A small image autoencoder, trained from scratch.
Model: 13.4M parameters, 48-pixel images, encoder norm layernorm_no_bias, encoder activation gelu, encoder moe top_k, encoder num experts 32, encoder width 192, decoder norm batchnorm, decoder activation elu, decoder widths [32, 64, 128].
Training: soap at rate 0.0039, 10400 steps, batches of 64.
Data: trained on Sentinel-2 satellite tiles (TerraMesh), 36250 training examples, 18.4 epochs.
Rows from block 2 of the encoder of a small image autoencoder, named by matrix and row number. Rows with one number within an expert belong to one neuron, the router's apart. Each number is 128 + 32 x the weight over its row's rms, rounded and kept within 0 to 255. All counts start at 0. Numbers have three digits each.
Before each expert's rows are labels from the 100 images, of 14976, where the router gives the expert most weight on average: "strongest on" is what is common among them; "lies over" is the class under the peak. Only what is clearly more common there than usual is listed. The data: Sentinel-2 satellite tiles (TerraMesh).
# router: router (encoder.blocks.2.mlp.router.weight, 32x192, trained with AdamW), inputs 96-191
# up: expert up (encoder.blocks.2.mlp.up, 32x96x192), inputs 96-191
# down: expert down (encoder.blocks.2.mlp.down, 32x192x96, transposed), outputs 96-191

# expert 1
strongest on: water; main land cover: water
lies over: water
router.1:202130186099166079109113101116176139126162099133058115106137092124079166112093079143154146119092135146148108162171117120123135086076149121150133104132158098094092149058136134143088112098139125121198131152097151102112181170073149130130132181099095151113107116174112097120113106216157076149
up.0:131139158139186143078161108121096123153166148125153176158098142116115155125157113105088102077087124124154138108150156111138073110122109175126154061160188105191103200102101081038162147091072130135173157181115151144153152203150148092135162147161144108126146131121187105129132160106171156170
down.0:123109086068149110161112144085136094105172114075150085126096099121086162117137151174106093117153135109042112172096120210098086113081152058088131115125132138157149163121131119139115105108139154111123204152114164149112135130099115182108161168188149120152127137087140130150100144163104154164
up.1:132088125123131226099167138178088105083139193139188153129148133134151114081155136146104120211198150150104073109147118135157110135122182114127107107110151160090103103096089111120127138127142100116089197118145103121121097094155151121061072102091129103148108094125069182192135213100187117132
down.1:119157131153102133122131101206122085114172160171100141117165160061199134157165134115135132169133158172143189153101155154161126117061153080133133135093102173153117202103102125131168077156133145176131130119151093162095151140152088136162118088122116153138125077077127085079123132164165115129
up.2:159168098158178087194142052162077115107146081147184124077099132120129160125121130135093121176149148153125116174134129189175097059167125122135109160150052119102098125147163095119114182205092085100142169161116165118151099090153171172133159096166139152147109096108094115091151149154110122091
down.2:107111155164119130108081187129090164100031129113139111111136129094157096193159156139146171105155118139125102121131171117171105117139107096090125114081126132161151095127143088161059160148140111130124174090122133108092114106107188123174064121152134148078169099168150122116040097137134183150
up.3:166164114122128143093151255123135095105121130067116120132142147137094133161172084134113150125094182127160113140114133180144128058113128119098125116149120109120138114108091081189107090101129135169134140120128161147099137157128163085118129101129090096120168123085137111182143111152130124117
down.3:121081135162111136191145064082123104117109127110121101142105101100068143190153137117157109179052147134092180114115109187086121116094090147082102167135161103087183199135101147102097108104125128100139177123105165102088157191159118148139088148132132118114087143165145130125134102120092039152
up.4:114150084109116121139102111090185157089121147135108080135117093141077118168085168078076124128096114119120106108149114133072172099102146084153143122129179097200108141106225144099159112137094113118131164117174138168171111081109143082161170125159158159185166191133106087137145133128114110133
down.4:096132154153076151065126155103132099076098130142079136134172174122148185110135081149063140092129124137104110138126136106130130158171191146147083149172152103102140053078099099167156073193126135164113125132147090127106112077103097103153123129121174126154107136153164054130167157091017175097
up.5:177208127129101136114109106131104117147120131144078144127131131103136177070125113191167162108155135155187102162131126101147098032156154132110133083162125109147114132091093115143054155045083203139085089120102103119119134154065198069115125154094140137136121128124129122118106107120141118105
down.5:083172178141151169114076090135110177143099168131158101172106125085135111151163108091124092100130185093140133101080120133125085143093129114127157107095169211077152181143182174133108178069165118155128137152082085137115101163148053176135171181085108140047084124107130123177091095154179170152
up.6:126105150109143058140133215117158098093108186143161077154097146193127134137146114110148107218133118112116127144113146102166077214137128140169094143136156154144101098150161105117110125084049150188098105076069130189166120114143151140118167162154135107107084077072075150155081103088158145114
down.6:108046150143140075124142124149152163127169113078077066136145131170129104106089129154131151124120149127130139110143158193075176155073072117133136136102123148133195143137119111123103116141147135157148168073079136167122175141177127174188084091150123092176189156156156170150121125088108124095

# expert 22
strongest on: main land cover: water
lies over: water
router.22:087101172038119119155152130161144121145150142085155058152140114169174203172195092168163102126167144116112151114104084127141171121128188137110144111094170125111078124160094146110189132158153074127118152156101087103161156123079096086125123098113114147146109117101079105129126140121146142116
up.0:130162138088099121170203055070097135146130152159153082152132155117136177043121061124166103119215173126163100085147119138165116098114052148124091159191147136124082149146163128202062127158125126181113167119114127106107205108169155188140107131095098108146136104149146126126105095188167131103
down.0:119081134107161105144164128117121087080144154111112131165101182095062147188176063089183136119128107145130131157090089095150130215144128192168135114136118118133161121169157159122111166195075149063089111105169130115194098133097159077119151146157140127174057085109089152113158139126157110189
up.1:130159139115121109070160110125087070155139177144132187208049131131078186120154075088162141088120120183113150144152132116134124111100162110143169095119136127091121112142112108152109105135109085139134061169151151089096078109097108141066123108112074137070154102136167122170124118187182140143
down.1:143138163098121129113116175150116084160107128117128136064136189146120087061057124124148173123130176117113141076124107144119110120165111124129114181133146152182133113155069134205130134122139080148186148148119170086122081148121043111123123082135140186118163157148161144190193116128164163141
up.2:142159113134128104171136116140086107133152207112105090199068096185152129124127119116128079075161153094166134147157156142115145082132098127149151073147056086128114144081161086121127131128111167092114111121132129202160141141136216114128121152152098132134180087101174147120165142123167114176
down.2:156107151163146106114094152085133126126137129127168146144133124181074078128137106027208187150084128070144123125069067127139125099169129166144100115129118143149126134169081172115148117164157162123077121118124135129086152145128080126128082132097134112140161139017091165151138100114095140103
up.3:112073114105095132094183143165126123137127109122157106110120135063121097117084203131158119074184153165149091146093141139176138199143137137135119150104116052077189171130144111098081127189081121092169125133184085113152092106087110127155074116135186145142120086092164171075118162094110178115
down.3:125119092134129051100097121144061083116108120066135106148153158122100163106140125095133137121185117090099133072064161181160095137160114095125127118102130075103176168138097130126111130175128144187160142107124058151132173184152142137093072152076091133116156133110095124187096082110113131095
up.4:093135111108128094151118140170124156138113078127142136091149103151146129165117195067103123054150130085141092168083113112102096100105185173139175106173131158123161152163083184157084150078101096078115113116091118160148105163056139143147131134129144153119036125127149144122134139128155104139
down.4:174128113150129139156165087146107134164145125105166112131122129192077177128153085055107191114169092092126135129083161127135160096102145127165158104083155126111102123142113088117100176132099146104113109121114123137055123128154091087103149108158123108143160121128092094110158078110115190120
up.5:107137121143115132130130098126110112135129088079118172158111152122131128084138162156151183105090147124128172120084121157167081063133150132109127087188122100159105083085124130106159155108150130120140140164085138055042146177141145097165119103088102040110109111149201130166109055112176136134
down.5:139102117121140154115120121135150114117119136082111154164164169166103126131189182121140122115127160118092116144111155171106108121100095150075117108144149096088161189122170163150133103136073110087128220135121172131186155113146158134186112114167178121123080163116159166035143136157160069140
up.6:155098183083111139156133138106161098123117069160128104090119175114121091177084139084188175121114130141117131118138066208135131081067102114155158110128143061135093170157111152129151118143102109109159131155151119101134163147130144113101168089136163133096164085146149097086203103144157089124
down.6:093135134151177153093155205142173158132117151135133101086104156147107106129119148029144189080103080155133151123132160148110119123117104138209145156090106124135140125124133080115129100159119160089152171151090120136141175164110099151124093128080130118138153090068141158181220161147115147108

# expert 12
strongest on: snow or ice; main land cover: snow or ice
lies over: snow or ice
router.12:162086167117104189113143160083137061191124119087137136139100145105134155161163120159142096186105107162117133122112118157133142117150130128108113138122190208138065185139070195196070078075106090160166170110084161123112076143119149109094134113134045123146071113165163101187142146130129177103
up.0:153146127112151152081128087092086157202138151097124127135134165070047087122195126066096135130172108168163124111094118118162103079177153157167095184110096131133103146174163104124178129127185139124113139210117097137116114164086146159119090180177148115080129111127134063145123100140179120110
down.0:143153070111182076131128132122160129101060107125098129161163155145159110141101114138144135201148131036085116157119168194139096135187135150127118186165167112123132172126126113140160102148107103129144131116054129169146124116152061109097104202140108128074142085124116145093154132127167128118
up.1:072081146116113126153144150115076135149125180167110121125153129135127075141123196093171123149177164165136125096116123162101161044146213129147081146103157148167148141097064177120161109086137111118214176119171156137124151120134095097225113120073149131162121109128167175104117128093148129161
down.1:097130126107073121125122223166159142063158145176058158163099187147137036107105142148106138159131142130141137172074104083156166115147113099127158116131111131152094131091131124195145098143120154135146101150129101138090116207104090137108165135170080122094138103096108120158096111117158098083
up.2:133131177126046097138112151129157119166144094133104183125138181150108135101131097101154044129088151118137152150144094147140175136167107101138065156121178144160151081080085109132144148159116084089114130165134102149147116043132096152133168156122132172143205129158127132146110158171165154100
down.2:157133168130062118121122128048154108147107108139153179094090107152100143106150159147129156142114212141069184153158202103061118075125131120143114140136130138117135173165148140127114191141161145170070084078135096126139082154130143135116135162167163144120157029138180100125097188129165177114
up.3:118150094139140154028130122143124087132153135124184166099103117119177090097124115134125104153086077112171134079138097137145084091232111077140123115178138106130161161141133170100078113085105097175153143103111148166131053227111162106147113081120105118124107151101182121119110124091157089104
down.3:095107126101150137134133153142124055079134132027130129119144132117114152112133088088137135125100120131136144065082123153062098066091141083156126139109224105166181083092100186137112103100112141135116134140133154146119098168124135108174115148110132142159120151128109136124105123114121123107
up.4:086116135059136115112137200148140099103188133080140215085140125132150068101153133162177141133107101132150173123139131126129088124198136103114113137141141083096112094123150130124062143130124119132110103139108146092112135151114179060151096101137161156129060122107143148149156138126143120083
down.4:154123112084133136125142121151119151123129125118108146166148113133096150098078109149159075148019157134103146129145111089123080156121141084052076129152153143116187188128135144166138129126076108099146148121133128103098152130072158088151116082148179128122123131131133116149126105145119136157
up.5:135119064190097146094089105088171130122088101130184159153125096137109111150200191095148126166125104092159153124132166114113171165106088124113133179090153177128123118150159165123139133090143133138104086182130133134092104143115130119176189165137173130123121133158163128119113098059204125136
down.5:165168158148106148149123158100113135163105131113148130151150132110144189159100126137120117178102091091112145096132126132202107118116116104133150068138113113113152134200111119125093143156144138081172130187160205147118126097055133113121109126062163178145096139152104158156092126090142104170
up.6:115158071116154186122053102107189075166124158110122119093139162172226109151090110103139166153128118127168097095098162082127076169132100143122119143177095154130134177159145114133193107116140133069089121154134137190154113135105128133134076175135059156096076244103173143199128162057181086075
down.6:163132085090092132161125147190102193076172166155184092137110103128094130128167074077142155107162141101084142166142104145162113061101137157101104179114099139102150140109161120094108189106151168099160169131132075109165119193103161087095089144139141149084063124144130139138091196156152110175

# expert 9
strongest on: snow or ice; main land cover: snow or ice
lies over: snow or ice
router.9:101149115134125126145151221089100180148121154091107122126150100159192151134219190132103120147071133130150160181125082135114097140094095121143161121131141167155165111171158166123112070135113099159107122228107115091127114112146103098077130108123096107129115185156074116211085111107111121159
up.0:216152131123029112164115150127117122126149128095089135131132211109066098091122103126130165082098070148065145083145090094155139141118146134158140118131201104129152068123177105128134106152117106130146142072128159101162132089174141139140124100113116098145129149076148116088177142144156132138
down.0:137129154136109154139137196191131130115161145114116143176111132152069112161125159153132098207068070139121159131101103110163165112124114131152168143115112142091130113114162106246089139130128151154138149101132179192118126186122074142114132095138109124173132143096149137177114172108047121119
up.1:098133116144103139172143165088120129142099135167094127119109195162156085085143137108149125136170067084161138149111132021095143146096158129112112075155046080124141145179126091113153124137080087185090123104083116194182110129144103086156158140133132117097177144168160099061138129099189130148
down.1:138072040120153167128153134099110129168156120093135131137195189126093105127175094084113119083166097200151112134148191130122107162130164096118077093137134133103061141123110131131140091128132174116135118115163143100190177057120057148191109100143182090137206152076143138169134129066096110147
up.2:106144092107077136110148180083160162133129077114124079095108186143090118073080112113147118097122141143128163048136156152106096151162173131128070115103179101129160112137164103119160174132125151137132150108136142146111184157148122186136155137142144151074147148118178088118188095136113135100
down.2:082128140152098078149097102100158139107149126100159180078152157112172173086110122086129142076120134113145095137188108115138142092169179123135188103126160127090170122145110133131143171188039171141129092144160102110125134124108099129178127146056183126096151150104155110139061148059130205127
up.3:183185115122147118088151137187179097145098171144112114101139168130148148111185099161100131149125108136133095199143173159069148125148124114111104114099149109106216202082146141158091153136062154166138081090094143166069130158139129078125149128150128125198164127154142154118102132084153061086
down.3:145159089114154111103120144092148119075130116026137140186097208170180131124096198054091174124099131099118094120106092111120147159110131105112118132193122179133134070134127136169139150147126117138133066088136171128168177129119121126173187144142176135095097177116119144144082185083108195163
up.4:158142132097127124033098179142110146121167115105100176133132130144118117175109167062171097083127155130107136117157141130136112149109167148101118158193163135066144136165148107075118151116143088119128127095143096134088096118150092122136142038141132109096185141124081129127122111132183139149
down.4:116126151129206077084137117115105091111150137148129120131098131131138099108144083128158127120170141149132104111066161126166092066083156089065123155099136139162097142117120153194107136148137131113162130101118081161102094150150164104161098111075075106143098117105137146073170174152176160102
up.5:113159116119166118127144102161212137116114188144153123093170105170088147104107075150140098058145245112067093134158112156115109095156131137088086064057163151150144112111125129116108094097130094110099099156196160106112105134128119148115136119121118069107182108131082090147093139164166155131
down.5:096057166096106131149104177074126115108177128157116114085165098115119103083144142117115112110214083087197138063173127138159145120119149129121127100110126139133120145151126124105129056183143177137164075085111122170153146126207074200137153135171184101123157138113071135105144121107082154150
up.6:090149161109173129120134099124112155127119102141109138102044089077093141173117124144109168175128114152155150096073122180102101120108135146107127124135159128152133124091140110192063135127086130164074096073121125136116119109122094121115073135146133171180099166138177176162188197137121044120
down.6:148108167113149124142156074081169099115091160102158165108079148120169119157105135111166109151068122096136148122109155114139118133151140096159082075135143129069192122115158081131147142139128129122118157153115145072082167145111133119191134136068105168145107124126090142170127045100147115106

# expert 21
strongest on: main land cover: rangeland
lies over: rangeland
router.21:139089166118159130154118096056158043097156119125101135068116156112196148148131071102147076166129148169116172137190062162170164133152135146127118124089093086056095118189115130146122115084150169162096155148099160135141186089068136109133170108165120142161129146198087104123126075085156113149
up.0:160212119109127145109146089146138169114108139144123115109106159113183153176100166142145045102166148163169126084150135116094113100086086156079097135138068132142115113191147099140119138120116109163103133118151142138139154138168147164118111132141171074155138162150147131090147114140126102094
down.0:125103157132131159136180119085143143066143102123118097046165131133196180134071148090163112170106121160102093161094132126136112074097077157091099149148128148109154142100079133133155124147121074112136116167108129100120132123117117107166136185168108091144117172165152123162094080172225137096
up.1:135101191132112140108127144156166161149112055135149181108166128139138094129133180117133204142111161125152118110116128207121095156103089113110150117181140098121136099119169139175113148144151139137133130088144114131155140143148127114136100110142107102139084219119164138164050120079146091107
down.1:149121064069166162079123111152137077121147119108177083087078126086197167124157133131101104143131073081155167105112135135117110108074114186105150192162136144110118171121113130172163148100112142079079088192159096130175116086136142095143108107178187125106123143126119143109120161123133115089
up.2:128152221156118050193112205102022162174093129149167073120084093084124133087141089061195118113164128145100108169104155132126163125123107137069113153173125135147131117156111116129172146137128119141119142172174106200121199149139141065077143119155109141181102115119130149104147150118127106158
down.2:081110129166129197072095060155163134164095073116138079115175128190104177105126135129089148128141108147109154118074107107155154190127053133148140084094088127090120140132152151064127094119093081141158125143148067126124150094100110073096174091177111142141100058140124161162201096164094115140
up.3:147088125131144106165147185162114164153098106121058143143087088178128143147047126057157010135190162117103160156138119120114109144117114100120102107173188114118080154152141155124126138130103135054097112114144105124139131170137201117123147094132102135151095129112192138184143133102096158167
down.3:176118139110171106133171093080131107156123125100107085108110088138087147103106064151121144184128159145116091114057099086110124146092087151124107123145157112065144138152106105065175128102111152143184148106172121162172157105123098108088121129137160137103095153145133183074113084113087095126
up.4:162051138133098174091090167120106063136136131131165080145117143095080114111221115102150125229120099190171124132150194117139095143099177211102125135104119109194127098114100130116163128141086141167125166104151140122116169129109048156178132091122126156135115206127140100128093075144163095096
down.4:139106151092150147120099085179097183090164136137109074116196144138149143111105119130058085159114129113122110109157182128101131161075123159111058175120126109127153150151098129058070070161144048174077206147121149139151174116094078135102115083103141145137140122092147134077134121171142148167
up.5:074113184144147110121149110130174107139116127106227138161153167117100127112119117130106057138099124144104115129149084135195160131146090119110141100077181149064172161099125108160141135118125164136160165135172097129101149125153080133102119070132093164105083132149133115178105116069182143088
down.5:148135103125142086105081135138112119114159113109118135156138143108161129139080133077140080110055099117167106126068082167158146146112131132084184100138069108146088085082116114179112190120116105065102125180134107107138116144043185080147138159067105081139064153161145103156209059101145097073
up.6:159114120135137197103203151119127164175160156084063156109171104105112118164135126153100215144148136151175123114173081141197112113132101169063123077089104068112132150112146130072092073165079142090078131117137135115127133187161163158141137131094150137146111130185093123145150138147148113052
down.6:111066138118166157092128099101229151106111162145168109182086119091090113154123083176129156102185142139109096066190168180158122135087116194103093110117184055120071175170161158108136137142143150131112178103149161142187125086149139079129095083106146073153144125098126178077098155150129134135

# expert 28
strongest on: snow or ice; main land cover: snow or ice
lies over: snow or ice
router.28:161060121083125158102140165131116192159086140166153092126092096159126180130192108112139187138176123144132127148181164126135132168142177098170112119100119101103165138132101179111093086073175124130143127138127093165100140151106136104150148171190168135163098122183081102129127084146113176159
up.0:159085120113088127099137095126112120148098156099139121125111145160123123137171089158097115088123106098129140121113088101049116143101159112137167128198163152107196079150147150179134074121134139128138093112155110109105157100110143131099082146121141203168017097111017141157141132141142172130
down.0:157097177137122121135149164122110118084162116075108169170153135149156086152148087146101117165133158084122082106098115128106123173130108167137194089126097098153114149152140143113172048090171115107117179121119106145125107127130128161091090120086144149103172182147141151162088152160151123158
up.1:080155143199146158145150104118135106178140097110146091111132100177145114163136169133115125118108161157172134104151107095190112091126122097093116106105076150177120158132117129125170113097163108117104131194156140124120100219143173119143123169079150160079150152194187152138157132175130114086
down.1:135133076151080135089131110143127114132099086145102118129068145141096174138057116119133097068166119140099111068139132151113115127064100107082081138146076132145100145108148097178094190062089130083190144103143120115148114128141117106064154150199078166111123074106127125115134152124176148118
up.2:164157110081129106125187145113117147109157129088126051071162133189088164101139192135103185095116126161137099088102125136123142162136104140124120164110132045205149107138125138109168164150156193135116161090142098146092134139154180118125154142095132067080190137104128064132123164027141163111
down.2:129141167108124120112153210148066103091131103112139105100080118106113193078071146130182098147077102135112111107072116107124156121122107102114180137068155172197094130155161108156125162175080089196187099168105195190138179132125099128144139096101098173141064083147115142112061221123125088144
up.3:109141082140144138127135135145109141104102128123119080081116160142072157168135112086099141066157090135208099104121139158066133122122132086087127146129084090123194111106130176151157097118130094096096128153107141106111167137103173132130068095185142156156074095129154138148176146177093158131
down.3:081096178110155163164133155168153130077223123139157052173138144103125084115078190121143126113153114092117133115066176147089110134155170138137149166159154125238105129093119173141137129148090134134109107176084118133157114133129103148134198130194130140131140112117142134128098179136150134190
up.4:083090104117123132147080185151160149133102106143121145170159154105132170103124143149198134097165139079114153088137152134139143140105056127070066103071090118116128156153171104109126062124189126127098157141180105171138116152176150132147187089208127090122145089130160103133149131090118094172
down.4:148149162176111092131093130107131147134078088195114107158165148135122072124134082170113125132046189116098099089116115060172169135143183153161079122125139145143122068128091152128135144096075132193136106073145169169123191107115079131145097144126129122129176117144184117121079088141082135131
up.5:102103117101161140170161121161145171113145122190111143079116076106152111137104134149068208093113124197199168147104071125103089101070164149100157113129128103152136138125059172144184114118149156134155090134179123134127122174181124124160095130133151078076049120157139147146098133118145137143
down.5:111179162170155101118139080172153166149094176147181174160091164173133156092100143164069179153090146133134122132173114203142155117137107095126187127118138125165113148144142100101236134081114066128109115135038084098120119092189168147149151140173136183070103157126110122161138185122159136087
up.6:154121131142138133199107122132113166122120124130119142133088091128167192138138097130148147122133156167126084121123137078132154144146192182185171114178091065158120059120167153110166120175126083080125151122174135076152167090116105097063074170109146179184082148080157121112155161190122161145
down.6:149134069133128120125156133182089132120162104173145093143166131150088120134147163126162124114149081074134149133136152117028149179144100166123147126142101120100101128163138121178109124099126063159111116156139108154152129090162113128189140160129075154080196145161137173140106184116147130150

# expert 20
strongest on: main land cover: trees; main land cover: water
lies over: trees; water
router.20:156122136101129144125116119130175110143105104105052136166128223111120093156167137118131125075085094119131130126072144088127135120107133133152133194084139096083125153107094122163166080107121096150071148153111138144132201094116103095102084100194167132124104176118188160140131131097134117108
up.0:190137061147105154202151073121146131146125059136154199069111204115119153149089130100080112188207076171141197140140085137070036126116178150155124152180163107105121118135173147149116109149116113128132138092123152151141106146103130120074091133145111104174122134122177146148115172192168109138
down.0:129101174137145112096082150107075100131128133103133083120152110169080095128114168144120123101140093164147102067094125111121108172111161158127157130162141104171154149112105131119125109098102104103118119051117179121077162150130134135165169185180127112112137147061091122107129196131148128115
up.1:065151145140050113205116093164149065127090107123148110129114160140172212064130105131172170079120148148150183114153181180124130123140099122085179124112092121112143049090060171123137153166140100075083076134163137148145165101168163144177138160105079129085181143158107101110109114129189079111
down.1:110161111152175170129153104106139057077133097155071164094141126154118154128125109154115135163105104127110080142182115130129090116136142105180153104084111147137139114121103128168139184078107128123147111095133142137117153135114120121093111156210119145147157247129129092168097177098141103093
up.2:146137157106147149142114182164081067179113175157102054101138168087140182095161116092115103182110186119149134168146166064149176112126116157196107121130112118139099062131115144094146118089107182146083161152093097100087160063123167132166176106100094158101100152118149075137051139126147092121
down.2:133117123182094162185125124214185065098128171121065102160121140111145099125165151120114116181142188136106157097082116138127108135100141109094148056073119107113122154112111078182188111105086041125166201084089099130080180136139119168143092095147153123179106136138109140149119098168150171149
up.3:112157120147183096173163053104060185137131153136132098132153151126069164139129149150111123168154146079179103137124118132120155156091097074157109132150134145083117128166104095103183161164044120172099095166101132166155138131080130107165073216133129167104137110134159089130137181128166151115
down.3:083114078110195093181183107141134113137194120126133097135141182123121176111113131157185065105088100130087059104111114110112123151124159137114138141104084136165132132158096143105099150121123129122163124084097125107170151174165127118168082174146100103145209079163123135131154137138066157158
up.4:146094090127082110135148091125152118065091098099143062081155111144084164146093200131165167173068096095161101142116150114167108148170171137071177161110064135128091141082133140125138132173157110133138146125123152114114059134154128159149162153126112086146152126115077142153102192103123130108
down.4:062134095096094107138148195136119080130141143180142082167133077148135162156120197140069140151186170134150115085099112116188124118136133113130119120153122113120097124125158073121105125099070187149131170160102103124096124147176163085146137093148117132076118128108147108122157141105170142160
up.5:173196123079117092101108097140167162129122152079137125105189118100147173130144130116146058063166171196091118134091127165139082147168193131163093133158172150168077173107134136124041120138120132119119146135138087122113135112125100130133131159152095146125148152128137085168090137190139104078
down.5:147162122140109079141075175112119067073116073158130161127138116149130139149074184177090078155117146147130087156090167145126118081097124093146119145126141127102147204101137180154102092104136145176036158116081131139091059144151148174149088152142133152094097189172117121088167114163142151180
up.6:180119087124173101162132076086171172149113097177120146138090113135145106070150087076068090107133129133148150111101105127130170159112083079164145195150105128166054106102089095120149176124100177150157109106101093148131130116174144093102097139119117122166179152087184083165162132084200094182
down.6:163126142144108115169095157159105086116160145110132162153051118110093048140114119153167136092111118140161127106136134105142122137097162178132071090153133153115123156226113141143124128131111147099185167140085139163121154194196100157105127145132084150164111142130098186118100108114141215166

# expert 24
strongest on: water; main land cover: water
lies over: water
router.24:169146119158125082151113083090147075127151136164107139115161119073106081129130087171136183084122174136124112174083128122108114075122188104113157113097177085118079140103132094144097155137148081121160126050072177174178101100114169099101081127136111140175162160113116164125163126127133106088
up.0:145141166156144143198101135129128166126107105091163163103145151108115132129078094166115116162198113181098123107080107054087152181135134100184117168126089085122093145139142151042071102141079164088056094148130091160136177141149124129121139121215150127124091130142128107110183139177168109070
down.0:168120136056104107075132139089142103178104181151069048119108122114137148104104126095045128115085111146106172150061131143105091099165132133136102137141152090136182080135163153151147121105089110141107107121144175096076148134129154115098122171130159158147124093143123098074198150118133166135
up.1:092136140145141147148204131154095175108098117159155115124093098124145091157124179144095075086145120154152165093121145104131202135116140114149189145122238172138097141106145105120103097107132108160118085149205076125140086105131060101106190116161138116134133108066090130161143172113150096119
down.1:101138129112181131075108056123198106138189108120096133104096133116145084154144128123128120124114130106156173200100151147133150080163070131141098164096108105146138092095083102160181084089113073149097093173072161148169130146176113114202115164078048138136216098082136065144136163076124135053
up.2:119120122102127115154140151173145145060158134194134140103097145109078117162177176135124114089102088148114134068176093118109130169200137138108144134123061151172132110137142150135132105114115144078114161097088089147153135105155121182125140133082102143144090099137110117119130216144129064129
down.2:138108091129105111115131106107166147140162108161088215133116154130154115103137120145126133138154144163120153165133102140118096090115156089132213094087108115210095094160106111153118104131122096165100063125123151139104097163161189134151107125130158139199190118161169103023172104157135065160
up.3:172156126139076111166146172127175142142132151108139110151130175161086110153063112128131158105176138091099126144146128111167080082160169094142162113101045150164149165111101109142146192134150142089206134136101105121112158094141096148183136123120131102134131066185136121113212115148179175128
down.3:141106119180147114126098135099122136108120139130135147171164110147093137113107131127159137140120122131159112114100114124070103111101149135104090110143202139145132173109098168148148060212092118080093124095116175117100116111126097113126141125222107123153144122107120087093111166071139171110
up.4:097151130135137143132115106095129107058182144102136068097055122080107163127168115117160138114153185139121125114164087101140182238135151128120115143119171153163106083073146137114156079145147124126090183142147072086080108087160139091122108081128169190122131140097100153126164175154126118151
down.4:139127155137064202113108130067103137136130167118098117160099141165107129079113128109082104196065096094173114170059083109119092117065092137163154095143154107167148133175152151118146131159104123093137108107103129120171119166221151136083126164136129078125077081203148116085153132108197100177
up.5:115100121140136177163145173099127131100105133157134072167066095101135080109186159129134097110132082184120118120135110139095214143152123126112114204138231086110127088131176128112096150116161150137114163144117117109105122144078144110094109143135205158160069158087074114100153103050144127100
down.5:093142143139153138129164147127148140101159091086145139162106126131132070175095084054123131113112115148149104084181133112172170092133127076107128161094109109086134041155134129109147110146137130119157132162122085095142162073117174127163076197083160118138068133126155142122118072133124103127
up.6:091130084090130136090047059082075147168190141097195127157135135108111127143125117078124122148105102139121138148057174176132133111163159142092167138140141177177187146182153110088153146126131115148094081123083156132074175106131128143144163101080083137162105148140167083110123054133158134107
down.6:191175140121178148184132080132116088143100108141076151129071072120143149166100138167180103145050144124087139170145046103163060135111105184119160142121087131124131129129132088131168119095115114132102139154202102104172122135112145158156154145220141127095123146099144106189126098095143136128